From a checkpoint of a small sound classifier: log mel input.
Rows from block 3, named by matrix and row number. Rows with one number belong to one channel. Each number is 500 + 40 x the weight over its row's rms, rounded and kept within 0 to 999. All counts start at 0. Numbers have three digits each. After the name is the row's rms in percent of the matrix's.
# filt: filter width-5 conv, dilation 8 (model.blocks.3.filt.weight, 192x192x5), inputs 52-64, a 5 kernel for each
# gate: gate width-5 conv, dilation 8 (model.blocks.3.gate.weight, 192x192x5), inputs 52-64, a 5 kernel for each
filt.92 117:444492478483445484445467470419473466449468422444472446404436444468464420402470504506440492476445485450443470474482517457443465468472411416497466487374511485499536515482468477510447438475475526451
gate.92 113:578498484453582513490528478498542439442427495500424504436545519454473462545487462462445568470508500503500545478468482507548480508460552587429510412548495479439489500525473501486502596477533416573
filt.93 068:443494523521489501529509407443483503531485470427504476479506470514544449428484516506536520503537509410451514521528455453482500523472460450531535483474528498529490431512532526431432447501526512484
gate.93 063:506525404473465530507557508487539541533552516485539454463446505555466484453489519402439458520496570514474538504532516512511538462482460562573456488482547501541534530550506571536508509557452472471
filt.94 099:516504535525511503530478545508478502480471514486553556523549508516527535536496525594544534517526496549523508488466491493521530533515510505563502511513495482460481475500506464495501534545544518501
gate.94 084:496509501482526485521464495511545478483438507431456471404475527489472449527443476486486458506529475517508544529494495499500511488474526494473477419479565542497542532541525483476496489565527508509
filt.95 121:499520489510450520530474499546536477451468559465471455469462493500438514489490536518458447574574492486536577525484510566484522487498456510459464507505548528509512602567520484497578532554547476445
gate.95 142:488542498548553522512513522524490539533568555522531495529527543565523589567482547476490504518508503508518493503532552540495563532572570499527514596581497552570545532498507518535529456520493521578
filt.96 083:535531523476515529542479440531596523480400505538504540474513536486498373539542546568541519544537503462552571553486461531545491524457533554529496418484577511448458524587541486416531588537549536513
gate.96 089:476464484469440503527512513531456519513467558557513505434437493540533423441528490507465430505538529524539462494502498563482515494475465513461511448490449512510523616470524525500576512469483516484
filt.97 089:485483511481522543481511511466576461491491440509480494445470532464514508478468497516452507557481472530457565458501519484520491545491509537455518445459594487525552525590471495530450513470547456537
gate.97 093:481541485504548550490550558478496522487546552508547506514524484545477607535500568492485498574503543564478525476513533503473516471546531464535506555556490449514505459533479504564490479495487494548
filt.98 136:528506513518524485502490493471467481501502434514539509518582500492513511510507500501539582464474504518473448487511498418506508515514504520525508493508460479494495370449485495491419505499486504493
gate.98 149:507569557576541530519505509524527560527520557552552500533514560554539549545507570510549513527518502500526510546526524542538570568555545556536494547548488579561521530522536501514531525575537546573
filt.99 092:529526559495469511540477527560486521526454546503513592506563496496512514557496500567514497523555478545552500524477469509520512530505507498520536466551487501443462486499528475468535530553557463469
gate.99 082:563441484418472475537484495511536446519444565449382496428505532398479444483495476486461479490550475524480545531497493506534434472440463532402506411520537568501519514528523507492521545495465427496
filt.100 069:482528511457499519430484571461500479522587510419509513482470448489497513483491585535450513553432472537453526457481524487479497503470475426482554557486538488484530501538444492580466507524534480493
gate.100 058:515568546530490524456504509553562514519488553499484527516501556525534531527509548512511507516481506508595552517493507561554538537534507505545538516509546533473487569559474493497579551558562561497
filt.101 106:537483489497514487469489493484560444508505525527463498483534551468535442532515510508486528440470475492491527496526556525538483509464519559472531506542531512552545538518461527531517527490461544534
gate.101 108:512456458456428470486519525524475481500516544422480523468478422451488491473487496476459425484487497512501503471487522523476453467484450453452515522513505511474516528483474515535546532466447492455
filt.102 118:550522548587552491566494536525517555513524472589520540540507560580596601528554527599560527474548491534524461557533534498524554547593553613540565584519442536523493483477565503519506518499512568555
gate.102 119:478554493529580500499564512435560493502464467499561530469554491548538503461500578506503608507504553520419507507543513479464530538533517496570526501549516495501502446517499562513435482516513555631
filt.103 062:558512496512525502587499583484495525494575472539507493528526566574461566472598493526494580490584484592490504539498562482545563491553493589537494533521495534486529446481559504587466531520513521544
gate.103 058:498470472546523502549510512549473525508460489458481483453456514492479561536515480533510506512573536527572523549508533551493495474564552504483526506537511555528517588503566523508552463522513573613
filt.104 065:443434506518514495463496473524479541499437510527475503503465420459574475516495462491527462483454478451505453502509491526427437539511554456434543487452440534492502537462523515459515462422497539523
gate.104 067:520511537488438524528452536568546545451391507500494523440474511465475480537505511551495486538545479535603535569454483533509487494501494544527499453451518542412497560540548422462564539562551503408
filt.105 079:492524544515563505520575561473628547577575470616608562490466548537588531503538584510477526516535571561501503538573565508483498574552557595613569511507489481511545478539536595591493486521581569593
gate.105 075:448493483479496588607502484461528587516473481534503456452465538535474468494461481488481452604642518490448525567501484472492511489502506502525476441450506577532510491560610510478458453492489496471
filt.106 107:496532539551511549531531506516576533567538468534547580549496509550505525502470532501518497542546524512505551490520503482520529538550517550521554513492536426471469473558517541490486554502577558538
gate.106 109:495510512448463495491480500592482493492468559493473487457514489481502459549493508519489451514510495512556501512496505550478486512462496514482500490588493523519535546504509500496597485507523485492
filt.107 117:424499501525528499580496488488471558525491447528527471531496480603485533488451466493506539484576494488473454541518473452454548502522525524546499506472468516501454448455561506476445422452541495532
gate.107 134:541520524534525489536540533504507565550573559533503488530545528549520555536537485480510511492532517536500498557553556522509557531560513529533527551551500611598578509492558534548521529553530555523
filt.108 101:564464544503525458497472487474525533548458521484491529451526507502560422490539505505499521443497459486480528546527512508513498536450489542492567481538549558490516503486537529500499555487534523537
gate.108 104:494456440437443481464519524491471473493516521444494498484458429464511496489502501458440457482472511520487506460486523508457449458465470456465488504486512488502509517502467517543527492431435445441
filt.109 099:519563511508496513523520518509437518538513521461508528514534457543507489517483547526541524512532565534539493514523511511507567508502484489527515502524482516533513489467514529515523558562511507477
gate.109 091:513543501520483476484519444473527551511448443511476458457443498521476452455507461474504490480485532463495536529545463458495517504498469588535478427401541519546493493510514532452460545557535515489
filt.110 098:470474454503529441457481490503435460452512539489473409509497533489466510523483499480525490443449464473508440489497525531483489458488524455491463543510472530564519536428459483521521411504431467541
gate.110 100:496532484476438498505500514619478478485509572454446452511495500475457520536484499491507403530514506513566514501508499544488508493488496483497477534564500514522508559508496508509605484541523467473
filt.111 100:529527488472421524448430521514460467442522486513453509494534532476472471471509497549497493505447416509512481464434513460546498468474432492424474484483467477460517456473436396517487538499462490414
gate.111 091:478550455516523543540512502450557516480535512528499461480464595560472523504479525493505452561564516525458539551498543483545536478537512511518479503478570535496552494571552517545485489504489519488
filt.112 114:459448490454424484424469477499474463490536499427447497474456420421497444430462447473438436487425465471490519446469492496453409489442432438434484467443505467484528526498436465505498482423483481453
gate.112 105:574507496508544465514497460376547495474426446523463445424504560512470458471528476471523554450519495488371512531487497449546502478487497577509434415464476524494511450504517492473401516497469466510
filt.113 106:495472476460498511446506483461505478502514511491474465447439522482499427474488494443466484506431479472447515480495506515508472511450478506498487463476511496524533532508469496508497472470501486486
gate.113 094:593428507483471467540479517505506443515482448457416529477419524401523505451527462517480453469560486525478507528512503489559445490498478532416548496418533579510515508496525512510469587477458500481
filt.114 110:490474522463491520512480566469489494511539556430463522420500436475521491485509498505398481566529476584467556517501576486455474506470448448457533485527553522506561510539512498599498524488511448487
gate.114 118:526529537515531487532528514502465551536567557506484497500488493569538561532542495497489494489521515518510497551539536519501565541546507511526530531495497581568552533480541521537519525519529495512
filt.115 099:484500472526499515457499442505517468487450466492488470529495545466462500525471493472550482512447502441504500476495463506524495474496514488464461501494498482498445480502464488431493463528485510470
gate.115 082:537534510503495487519490484421562520507498454479414440480467533517496500444496464494455502486514522503456535565519475455541544508487472531517467498421553596534433475515541506481425546552514460476
filt.116 108:478503471505519496481451507517463475473484471459442510538504458487482566539464463526500500487461462491515494462449493490490507447538526420419463541490507493459475474476450430486484500480428497471
gate.116 093:482495512455474532528504460441592530499466479469474498477481544530524429476444489509444435530547520477462566544509447446522522515461475540488523438450624573491464467578533503453430499511510481441
filt.117 059:492517504521502498506468585502480515475569467458405493487512493479468542481465478520474515505515471584518508527482574473508515486538471467433476537483523614493577454515512484629485489514512532475
gate.117 052:406504542487508533536541500578499513540445529492485531445459466561533483549497512531472475548545541479572506530541489582434523537483530484536566494539534541551480593531545536476596414457575487549
filt.118 082:479521479551549509537481498479509606520533494585542524508512502590511541477502486504488538514563492491458470539495523504484553482552517526545528536545435518477484451491560496528483464486459529579
gate.118 072:504494464516523515558612537507470508561528475490531499486426497557545532487517524479532438514558615547488511515582541533502522496533526494503538544489530520585557502498544636570518497477449602546
filt.119 107:542479492570466469463498444479506425473493470479481507481489528510535525440495495515507503445452501457505527478488485490536500507542455505464505490471531515525503504497447495480468481458460523474
gate.119 114:494510451493422497504548494505520437498493489497526456472451497489476516447504528478477457511497544497498501464541508500468483464505436487541475494459500464542520517513466550513508446523466490466
filt.120 088:530535492541529523541484555558485511507514466493542542555563526521490562577483492508493556523540491557581517506484549494536532483574578495513484571549502469461514451519521477538506528547459595535
gate.120 077:545455567455540474551449536526477440484463541452434480475522554440539499553477484505480553473570453565505503521494519519537457534474527545448513515590496570504525517474528472528520490514512465527
filt.121 099:533494538498534501554520468466542563531495491591492455485472549504514439481554506479537511504561523473455508590549494500493519512451518591524514482484495575523500504524596562474481495560534520551
gate.121 089:428522514472451535486532466447586540495449495483561540445481512554567436489426507493483453542489545468442545503517445446470525559478473474521539414457629515492471460571484514437447460495549468434
filt.122 103:481522486529493467467493431507516473523520493461498498493510534486501483471426530477534553441458477466518520507517524528502514494495479492477494540518499526526551521516481518509519455514464562539
gate.122 110:401491347469472508475503501542515478451481526436511440503486421440415508486439497435455507511474500505512502459473504535398452396496499396505426526545512465497508521539460495507553362505368478525
filt.123 108:505481473488540428456485490484466478479448543511482422498543498481493466531568500492514547430471506480495460496518483512481487490463532477521452509568488524581506516444483501487509466492480493547
gate.123 108:491479479464433470508520510586472499506474536485492471486479463474479516504517483484530418486520526524538495509514510541449451485471468497497478512554483506525516541489512539513579469485517462468
filt.124 087:515483447475503483472480560537431469526589504488514490527548486495472559572477503506468530495453497555536445437490584518517506465507521465488442576555419453518570490442449490588526503483452474483
gate.124 089:467465464470528528481535488474517450513504455524497462459471484501517473501503544462474513537485544487446510475538486479465470491460517509469462460481499488560503489527476549495451487464484470517
filt.125 085:501484500516492460464496489557500451504472513556451501526512544455511531551501475504532492461466491491568460484507500549519476498532527537455503521510419476510518544456461495469563495462471497490
gate.125 073:531516512512484481531523436467548537562456476521440500488445550521518448436484449472495459475526549451463521560539468486531539518474487582537522490422503591523453514513543532430461506561527513508
filt.126 104:566504498527427544548527463542490513532464485498550504544460478539536520487565522475568422560550544466507556501506420474524523508514449518548494509456527491502399475541516524429489568517479519401
gate.126 114:478509467457473544474497526484511461455498459462490508444469475438430465449482540512448495542481486517487542488471521505478447444484459483494516498499522493439508486562481491538513518492492504525
filt.127 110:487533510489517506478514547467490535546596568526575554565537485542560527481513578489518531501467509559446487480511555504470503522485481507552544596547492461498495482486473510568493470492486469540
gate.127 108:561503446552518486534532511558431467500496535526509469531499530513482596539586532498553501524557539511532467515508510543505500439553531492503446530528421492526523510460516519491554499508397522510
filt.128 098:532499508511503516471476542525498476472503497469502536574572504474530564543478506534527497522475486540535508462462497496537493518539509466465522535534504473470470450503445459511500521495465510497
gate.128 096:480518524509500561498504470485582529479440481498465453503499535483526476522473485498528482559531520488496551521525441439541491522499510534458508484445578542514458456570516511441453574513540521472
filt.129 087:458543503494467498530540485512451571552515501487595516485554427597512476484535540472486492507505556493494486493542508461417542520477440437582555489535486465518502439485522553499482437518567508456
gate.129 090:490508514498482555505491548551516514484500456508484554488448486476485511496493491520490450586528493533558521497472521532473494485508512474460552529487494505419498526553510477531542496514523528528
filt.130 107:545515477528498438454525446453537505517529513529457472474496530494480477444536477448502515428454512463456502509527505496512523490493481514478481504482488521548516517482486536514483485514502531529
gate.130 109:489462453442410499496505497462466418503495459409495500437451428447483442407455506479449485493485508501459500421488504451477443469453388432443490446452514444485499471499443502515454498456492475423
filt.131 096:566494519551532454524516479553496530545544563570526540574549508501535532552569502530569529462514527467559466518522493549511510505522550545489523560553400500502447500443507512484549506500474530569
gate.131 097:545523526509526531494531520492513492543573540509524604524528548510546555522534581581492543527494512515492521473502524517559489503531517513467580543538517479465498463521467512541518563453498524547
filt.132 063:518506539537454498511492478467508513496482417523433452427458516474485450358523485517451528499524512475500512565528498472513494495486413558496510456427501590559527526514542503496454517523529510490
gate.132 065:475455469461449550513463490496512481479497493484450473455432482486485504470494464489432459564530462498492528501464485498460480473490464516438442471468506514492485525552506460489504460463469445442
filt.133 098:552496509491505528531408458493499501437412541556394439502504575469456475518532464505459472515522400450491502537428450511570519458484518573438437508554471569448460531509533417442514566533457489519
gate.133 099:424526464483482544489518561535450532494516491475492468506412468520454576476485500514463450592491523544524489516514550545469523455551498431500483561496495528553554562530524520576563462539486504500
filt.134 074:466532495465490503428481534570539460480492547466516570495523482475479477550419513502463492525432488542576516438475515554508491496500521442453498463549545446459520534526422460524582519477515498512
gate.134 057:447486473501462499489537487490530549532560492450501451492447452524509508443386469465445441485478555494488514513577531494470513510498457490538524542491495523593509474518516551541491467511524522491
filt.135 081:496446507535514458457489555567479476500521519512513525476509471472485595570487456517472524429420461532542440441486550560471481503575541483466515513549456464496542563435446476560553480450545502544
gate.135 084:521537469499529528551562524512511543620599538527535503525485548588545534493532500467484484517541557538493530541564528511527567526510514575608517545508520532596547530514542580556503498560520513521
filt.136 091:498474476495528473471492464465533515552495557484458441487576501452503476536516474420514555479468492450455518518546488503496465489475512515500500514573527549596508507504503538490508493516500503541
gate.136 085:488460397461420493521525512513494470467500485439485468468415475482446498440463486454448413508543521503484514487488479502488470445471450462490440498442552518519491554516500505497502451481435432455
filt.137 088:472496556527493494514553485500525577543505446553575585510485458570507494438478531538499471505551529510519489500522493471468490533533482516524598493461463496487444452490526527483467509433599564503
gate.137 078:467493478503515483507527462547529529515471531505473479444442481513502448452471503491485443493533528454518517536528472545473483492483488511496525460512548556526506581513519524470538479462498510594
filt.138 094:485535501515563548472485503527590564479524505505594480540526495505436529590484555470497535564487476515528532475505508528493484494540569484561464488503532410479469476582493469506530521525550523563
gate.138 084:513475432506471537556513544522520494499565508546476445560441545485455601492538473502499468561553554535509528533501527502499512435509479567502457587471464537562509521539542533541524485555411471455
filt.139 091:566502530491450496542486500579508522527512578532520507567551512513497511565542499514531474501547506491581517532527490525516500492469496511496505563552483510514449496520536504495582526522523471458
gate.139 099:462543493476482588477505516506530453512527458440502522486508474474477490482464568513481512606504517517505563485498522493486484473503503454484523493515556449464512482595482527547499517508501527547
filt.140 092:440443485514478463481513447487404465499462484479457492471428422445533484457477478493499422493468507438478410462495468496424453513517484398465480500446439505515483535424463510438480425442445519483
gate.140 100:518547572544554523543453492609515537484430565497528516521543506548496545631486511573544529539562475514599518542490475558514555528525574506511507495604503529491460535520537453457585515572562506539
filt.141 088:485500513512472566508477501478534491450491475446496504487454528496503452480507544540533481583520478505489579494455512490534483519482486461479508489424663506453540532589517456495491553494515555464
gate.141 090:510494455523571546552543573526482592569602578518534543572524541577494571570497528469518516545570547554506512529520552548520512460524586491536541574562507534511529521518568549577539512462448507596
filt.142 111:488536462569507525555486485522504572489509508495613493520570474573404534545519521517530521537548499481500502525466491467483557453556535471581429521520502456475455423506556466475495488521515556520
gate.142 118:480480505463412534532511564533538494534546545521487526483466494492561503482527511512427441577534514555509521499516534523481496540501432493478533514505518518526528548555512522560562514486522498467
filt.143 087:498529499523501470539521489493571560523518527611556520540571546563487512498558515519536515474531519521484470520522497466503543510517497562585515508525470500491472424476529523496476493569536542520
gate.143 082:552450468506550472522495503471515519451435486479408414390444529478432464467485456472468504471540488529484500537502513522547480459492493533458462448473510586507532538493536485497491550491488491565
filt.144 113:507476504523551430453450470493456456472487580503422487543509493466535525495497440524525505418450457470494435500458472551499508497494529458434463543560461541494489561422459457474533481509435454576
gate.144 113:451517484471458515535503541618482476441472497495501459482485471517486504513470499520495488530523519547590485511488529561449529506508509470500446517551480539502518574511505497541597453544479534538
filt.145 089:529468508504516508472494586523471476516553491503503516480477502488502566551474485528476500504448504577513474418497594517530489491547523494471471561529465436526588522467438492599517552442465497492
gate.145 084:504457447473543530476572488465532482572526487514515478499496482473514468489499538435463501532460554478429511474558497481480449495474522539503493486516514503584503473522474590505455504468488483546
filt.146 073:483585531520525542495491462518624554542515513507552609575514488543546491528500548558524522547494502492535570523484491532497524531510528520566530517496599482443418525581509488483516510509540528531
gate.146 074:473492492480403480510435495557456558475471548472435454451449462532466468481485449526454413488511457511574480537480497533489543486501440477472471461501480573498514551482548465492579477501519518410
filt.147 099:435508511465483477461515500488494550523499513459526482458445459543530438486481526465486461485459487476475488509525517520460492527458477406539532465471553514542518547485489531521509427464516475463
gate.147 092:583423522487511430521486505495481418498483498464446478484480544402505504520530494482539471422545486531475488498512509498553430494491524557438506525508508549505525499450494503499484551478483516525
filt.148 114:496471455481482498392478520522433416456472499414413482476434432390447479474454464465468453480413479505518471417469510533491444441465476401382483543486505472476489540489398466511535529450461467486
gate.148 116:520552519527572510513511564535564516510453501537480494476506552508513528564514518524542561512514501572541503521509559554527546532549606519505491505531523559507515575516510516560544493567531541621
filt.149 105:495476480464450508443481539499466440482535493419437480470467493452539532473474459465440496513454479524482508472489546485502466497474473434422499519467500487508558522495451481553496470487413443451
gate.149 093:507488487526514508495538430510504462500454504478440490427435517470500470458479513478462459504533549442510547528530458532505475504504479562480495467508530586551475561535493543448505505455513494533
filt.150 108:514437491527457507458468461474430397429464430455375509524506476420528501454488441495548502485448449454454476418418440447508448495493451454364479513477484473438429476455411416461431506417429490469
gate.150 101:492491486490489594541518493435491487493482444514515450466408588492483497422472505479497418614579538511435523496507518453565490500497479504481478482427512514535520476572511518512444521503472487480
filt.151 103:494485513503479491494521453417472464543487432426497521472489481483548449417468537536521523478483534487437540508544492430504470525474466499498532468442562522544496473514497545497409489481510481477
gate.151 111:493500462422462503524594498497483467557549529532525494472508493518502480483517529446440483512524575500483491489553501497474487482439480508523518470534489485578532509497502597524511469483485398511
filt.152 099:526449500528505462517531493526459462494528501509451484544531473441513547481536457467547504470531514500500449516526515505466473501526488507449490541536408511503484433439494511500507474450452507506
gate.152 108:553485538503618511549508581517476573568574601544529615554550539520545550602546535558522546508557518573508489539508552561507488503519594521465582563607484559488524515485560512567540500463490508658
filt.153 094:472515504501482479478499519466486518504518462491495470419414461543498438446511498476435488478472490508467498509514537485458520510487470448509507476404528494532542540479502497527468447460539517472
gate.153 088:590458483476478500562497484478499465451461445464375479443448521414444504480517461528505490499575516516477530543488479450550442459474474551412449445454523550489502500511552494478451600495478431472
filt.154 104:498493565527486490512483493542566523485459484535479493503474518435486472498483499559540533491499488493569523547521500522498466525531510563468512483460519564529511553528529495481532547534581566503
gate.154 105:506465473443486453513487538551392463491439560472523490452484420546529479562516521484499470471527493560535433486444477543442505488456517453495474456526401498479514532420488477490561486471437431447
filt.155 091:467476501529509462521513422490543579517478503507500469478459492531477473488491424445510439455514482428465503549544487492445500505498512520555522483509497556542480511506550533469491422506559499552
gate.155 086:513523502447464517484540492445547446468473462497525461397423515502516432449505563492433471505523563498468521476516483456518497533454459522492443403407554469507513500526462523491444539517554453432
filt.156 092:477497574512553479575487531492480596528467500549563535464509505609534451530527493533523514466582482540494444544489532489494563534517556522542549467534440525466504462439577483512490477495555551578
gate.156 082:505512451499581502536530504487531520521460502516455429467578540527478489542530493446498562504539529525464518536563505508492534492491566534502483483591541562610529480517527572515489447542496500628
filt.157 108:522524527551547520576523535516527575541465526621579532525538596603561566561565532514550494518546513535515468551529512523548571558584579567566546521576474557496468481487561509494513517535522518567
gate.157 110:561553477495602474513531468416519535482385456524494469387533522551487442511534472462486586481513536487419499513511474466536542491493548545517458420515487517500492464483517519459414524514483492595
filt.158 105:533503477551471500521518523546466460490536500480510493603494499479505612480507564526575496502549528537562474500497497502534509494552470518489492567499465505486482496479493504516515567520471520502
gate.158 102:578509485496458482499475474491491466457479492468436450482450509457444494484520477515512459485532507497492526520489464479548503457475477542435432461436520525490492509504506480471486606531505464476
filt.159 098:536534544563474479494479485474468508530527454535507527514497487524524491460530487524532531459468508476488467513522490460504537514501448532502506538470433486502465456440493499484455513539500534441
gate.159 095:542574508539589521519522553498480543514567597519590482548576526563495582554529597522544549542531519562481514513520559527524545509550545507604510565596492483520528484514529516562521540579526550563
filt.160 089:557479499463497495504469549568493441491496560495467537498554529442461532567511478526487489497523459563575502480457514542556478473531519536430505474563488495423538512495470459517556562503485499484
gate.160 072:512483486459465509509461459509527473453425517535457468451432553458451481486520492466439436498567457460505523525464426515508484481475471610457435407445504564483476565515505464411511485522504441449
filt.161 114:506495519513473493467523465496553463536496575425498520506528463456544455516423510486551450468451524475507537466530519511495468534492492467468554497493543490530540540532449538496538503475493545440
gate.161 129:494513461463461429509565585554434471516506559507526495491501439522494539496555550476540455443509542565520444467535562522446511479500484444501519526515470498519553511433486571589567475518460492499
filt.162 095:449486450495540481479537492437503521546499497475493482469469453510516473480507493463478484484471545474431491511557523480455482481501514465524527526471513527577510492496505564516458458447465506544
gate.162 083:542485470443455477553459496525530485461478548415446465431455506443445484496514465496486456489575473514503561530478488515507481471460465540473450448491577532500523556538532474495523531546494428446
filt.163 104:486496495518454481481502456455505552515537504510511491470431472519516451381523462485473454485465499456450496513520502506467498492492442492522550481428507533533511554494508515498496474481492511507
gate.163 086:597486491410503486546469529471527476483448538438460493448490545460499461533493493495477485490558477543454544534488477480557485462437510541479479450513560546487515495528536480497478556526444410491
filt.164 089:449535545509640490556526516475472579538480491502590520520544436624526508591494572540528562508568524516474480563530519508436565515512618456581558524599471554494464478485572529530486453516545507671
gate.164 075:526511466554545420525567535478417499512476447496542471523522466538527542494517505468555537404520566558477432521542537492461511488545515470552486570545438507545518423401518570529460457489434586541
filt.165 099:485519453528499544486517499540499512481538510498540504576486460500483562558491544504493469565477522485540514478471466503487481485519511479518453563525502470502441495535478483473518540495457488472
gate.165 105:491518452442442506474518512465456451441542487423518462469399451519461464450473510484467453496462527512463522473481527489479501460445433468475430491415543484494545532506464474537486503450451436400
filt.166 105:457472487468397429465471488480397443475471476441434519422416393448535469444517450529426460444452465476480432456454492493433476504471418432450500443443470484503496544407450474497492452451480446379
gate.166 090:564467518560495484497494504473497491438471398491482431445405494485476541434497487502513485483507505534493519525512545488521484534548469532516459506457515544544549499498513496521490568511549560494
filt.167 095:457456509480406470462455487517401455481503489434481517461418405442534482420491499523456445475466462464518447472474509529432447509478412398463534522440471497497515581439465470507536443429477483418
gate.167 087:538485511487542477540497537506494453442339515509397432367487549468497445569496468523491506484554513558511505547498516529522515537492531532456449431570500598535543535496538493486522513538525474522
filt.168 120:493487489517559481454501499536476495518478508503546487486529478520481497575462445470519562450431497472514443443502504560498503500493585500515486518547466449501494559444452497481523482465506485575
gate.168 131:465538504485511509528530506502470531600581520524516478480511511578557513498507500463450488507517528506496496532557527483485561549508494522587503506504486525607549501495525551539479456525508496494
filt.169 106:482498474466470509480514489479525485466468464469511505478416480498538446448521557484508461512483510484475553492494480481493464510453450467496483448406578498484505501555493524496485485481467482421
gate.169 094:553521513505533492531584456461550565601502476537527487495484532548542453482538498445515507475536568479449536545585483477524528534477523582550527475478521527580493487520564624475451530533544526543
filt.170 111:493555541572470590526526514540582579517518456532552532537484539511528530481463517543541487588538519505534571529502514481511517534579477558544540540481540500509475478597537509491492499550543597502
gate.170 114:502544514484431505492528585513487526493573508455527477522455471538521516476475524508488467504501557598525516511545579512462522520495455473537534567468559489527552512506520547614558514525543562445
filt.171 091:478486465495513449462442439480404491456452455497500469507515473505429477490484443456509519435458443435465419468455441470498502452474494465466421485504407465470447427399475429412453465460460466490
gate.171 094:557517513552487506508525510504516495560550506494439479534479529516524554489526491480529476512521527516514531533547531510549538529545496509494530589482533582566517502512511542518510567544516574493
filt.172 091:546471533532565473511537446453528539553461472493477456483491516484525453496527497458541515468523523464436521557576481469517481529476545554515551479511516557578494486513552577460447521522536524594
gate.172 088:470474481467442510500539473472527500498503497470538514506490505524523480500460520487506466515534547473481529490510462462499478501455475491484517496452576493502493503526496522474471505471510481422
filt.173 097:526431501464433507440497541503461439515577532409421514508493461399514507473451432529471442509434483539484521444503551496500426488455454420415562537496522477525544503510444503567511520464457418444
gate.173 087:504478536516513553556522490496608608572532544548502561512428574526558510479510530522516454534557505495512549565534510546536482527529501561541559521487565646522516563563579538516538537471543543534
filt.174 103:478485446554486508509521496558441499461537463455481471547496443500477585489460449473593483521519530485541473492494477487466497446560501442459454546506450515481487471488497484481474465498419500491
gate.174 098:512460456472414441500530544470420488455585471412450457535401389472448523372498457482508433443492527556453473463510545479481488451489429446412474557416499524511534493423480515594480614452447482473
filt.175 101:563525478524498484550494516597533573515530530571512477573514501486429545514542457499525481499530527519599514538535511541513526446518520552529496555542464504530460490504554524518575570524510524544
gate.175 104:441521495464477610494513537509532472484527491472497583488511477500510504491499559542446496631518522539503549500481518505473483500492482481478543491500546487449494510593496500557504508460501506511
filt.176 105:497489491515537491526543512471469496561572556491556493555585494540562602523530540488526540489511535517483480484540509485504538572568522470527497529542485493559510449461488534512482480509516489557
gate.176 102:516465528521600490502488543509483502502480467521484554474487520476529534592508522588522546478500488537512476493484531542499482509531639485447539520529474557485522530478490493527516472492500510625
filt.177 110:481447478463529451462440501472410414440474504415387426480502456375498500530487420507472528461446451502482448464469485509479460480467533410411438524523461531521505516457446453500500452485451437486
gate.177 106:494494503518448495511484482593481491478454496531458490457414523479488508450478481506485415513533507495559494513505513567497488502505444521456491512528478535501491575496509508495577496507505512523
filt.178 104:523513565491469543527516505533523533530442458495542548459500502489554461527467534529496499544538515509529522498493489483516482567498488511519550447516489454422487454538532509467502547519566543462
gate.178 114:533505503460466510518503513525505490507532565468502505477502476482509497484500505506452444517502503514499544500503517517481485502459458521511533528561531513504521518537510502537539529512514438499
filt.179 114:503458522503575483499512475460582521503439467536458489428515498430537474518514451477457525456501500482443507522502481475481468535508544545457526429521504528497496484523519512474450504525529506575
gate.179 125:491486455457455482429472482483449402436446433393469459441414398445477485438462494478456485489442486486481524422459466470459435457470445457436433442387494385449472491495410467477470508436448451422
filt.180 083:519476469507476505490532479452403462508531535504500468558560509504484548481533462453512517491480544473461446471515477463514519476502465513459475558557416502527459432438476535503474511500439485474
gate.180 080:534484446528483467537483492561454519466498530515434401470450493500383522467516446485505443464542514522572472530487522542514506424529506505470400502475456520534536560445543491504558569520469538553
filt.181 087:510485508506485490525477577535497547449512508519587529531457448513462581472471493522455452485523483596538468472463531514483510489585498482511473510467450506428510532474497448539529535521519528514
gate.181 076:456499374490477490500535510506543517490588509448512481489416440510433541451458481425438426487494521507486517487502530519432497418506484481538476525456558524528572539524488511534500428515439477517
filt.182 115:520437498478454481443485493478507382489474428441447491480424491364500484434479494492491468485455482495470520425486494461515393480480441480404500459404527432482498486514435499500469523459483462412
gate.182 109:539495505501570453511498475458494532469378441512464446382527524520495465515505434466445572435518498488452490521509477475521518514504529537479471394490493518512492477466524498455446487500543479552
filt.183 081:534502523511545491526534434463563482546449472541435489443531566467546427475529496499519550491534539452467543547568460470536490535453500602517532465514527552602482487546535563450451515539526471542
gate.183 078:453489422481487539517553488468528547526526499474521488496385474527507520454445504454464422536508549480452510513531485500464496481487478493567477503438512521549485515535522550493481446514460465483
filt.184 100:503481496468524440464474474522487441505452583470400487455521525443548417517501465520526477448454479480532497508484497559539500513409512489424483492575503550523525556469466495491555537525451473545
gate.184 103:460476447466423496543520561548486475460520525487473454493421482494484549459493476467463416515525530557512466500498534531456499482509453465471461538496464517530538561500512502552570460490444483480
filt.185 105:506532548474488540535542515492533528568527467534613550454540519585561456529533548500434464546529550515483521488548525455485534561489492535598570462499499416511532423532514543528474510503585541458
gate.185 114:479510504488488560523480547571494514477481517492510472469462488522490506517477506520475448580527498530560517506503523560455519501497526517512484523548488505525521559549520490525584480553496497563
filt.186 092:578523527523521493566523501510537524558510551574537588496560577572532485521550501527499552486571536486520527537519487505545542493485490613549566505553477508469475468504550544484512585523526518530
gate.186 091:539511510470542530508572559564566484492486567543522505460567560507515534594520521504485501556510577579553524483532530535544494515504547525536506466593480463519525485521482536552561531521504467543
filt.187 111:513524552519476564557546490506613569549498486615603590487512533599532495486524539522519496547557537510508555534529490487498554548527469616558562458486522488459476482578565532485488526525566552483
gate.187 109:445513460500420483518536479608486477514463523476456482453464492487488483466486511503491409515534565498553503530546505562464485496488458480485480497533488515527508562500520555491596449495498498487
filt.188 103:568465489487497439491504485417452419525487490437437498430482492473514454418534479481481515417506501507428510498504507462532476485457476537465509441428512493505538517458492519512460562459470464504
gate.188 103:473539476478439514520566519483482506511582490445546514508445455537525505463492544485460457517498545524480521490515529468463529518488462454569541520428553484521519487520514540557486464507517512443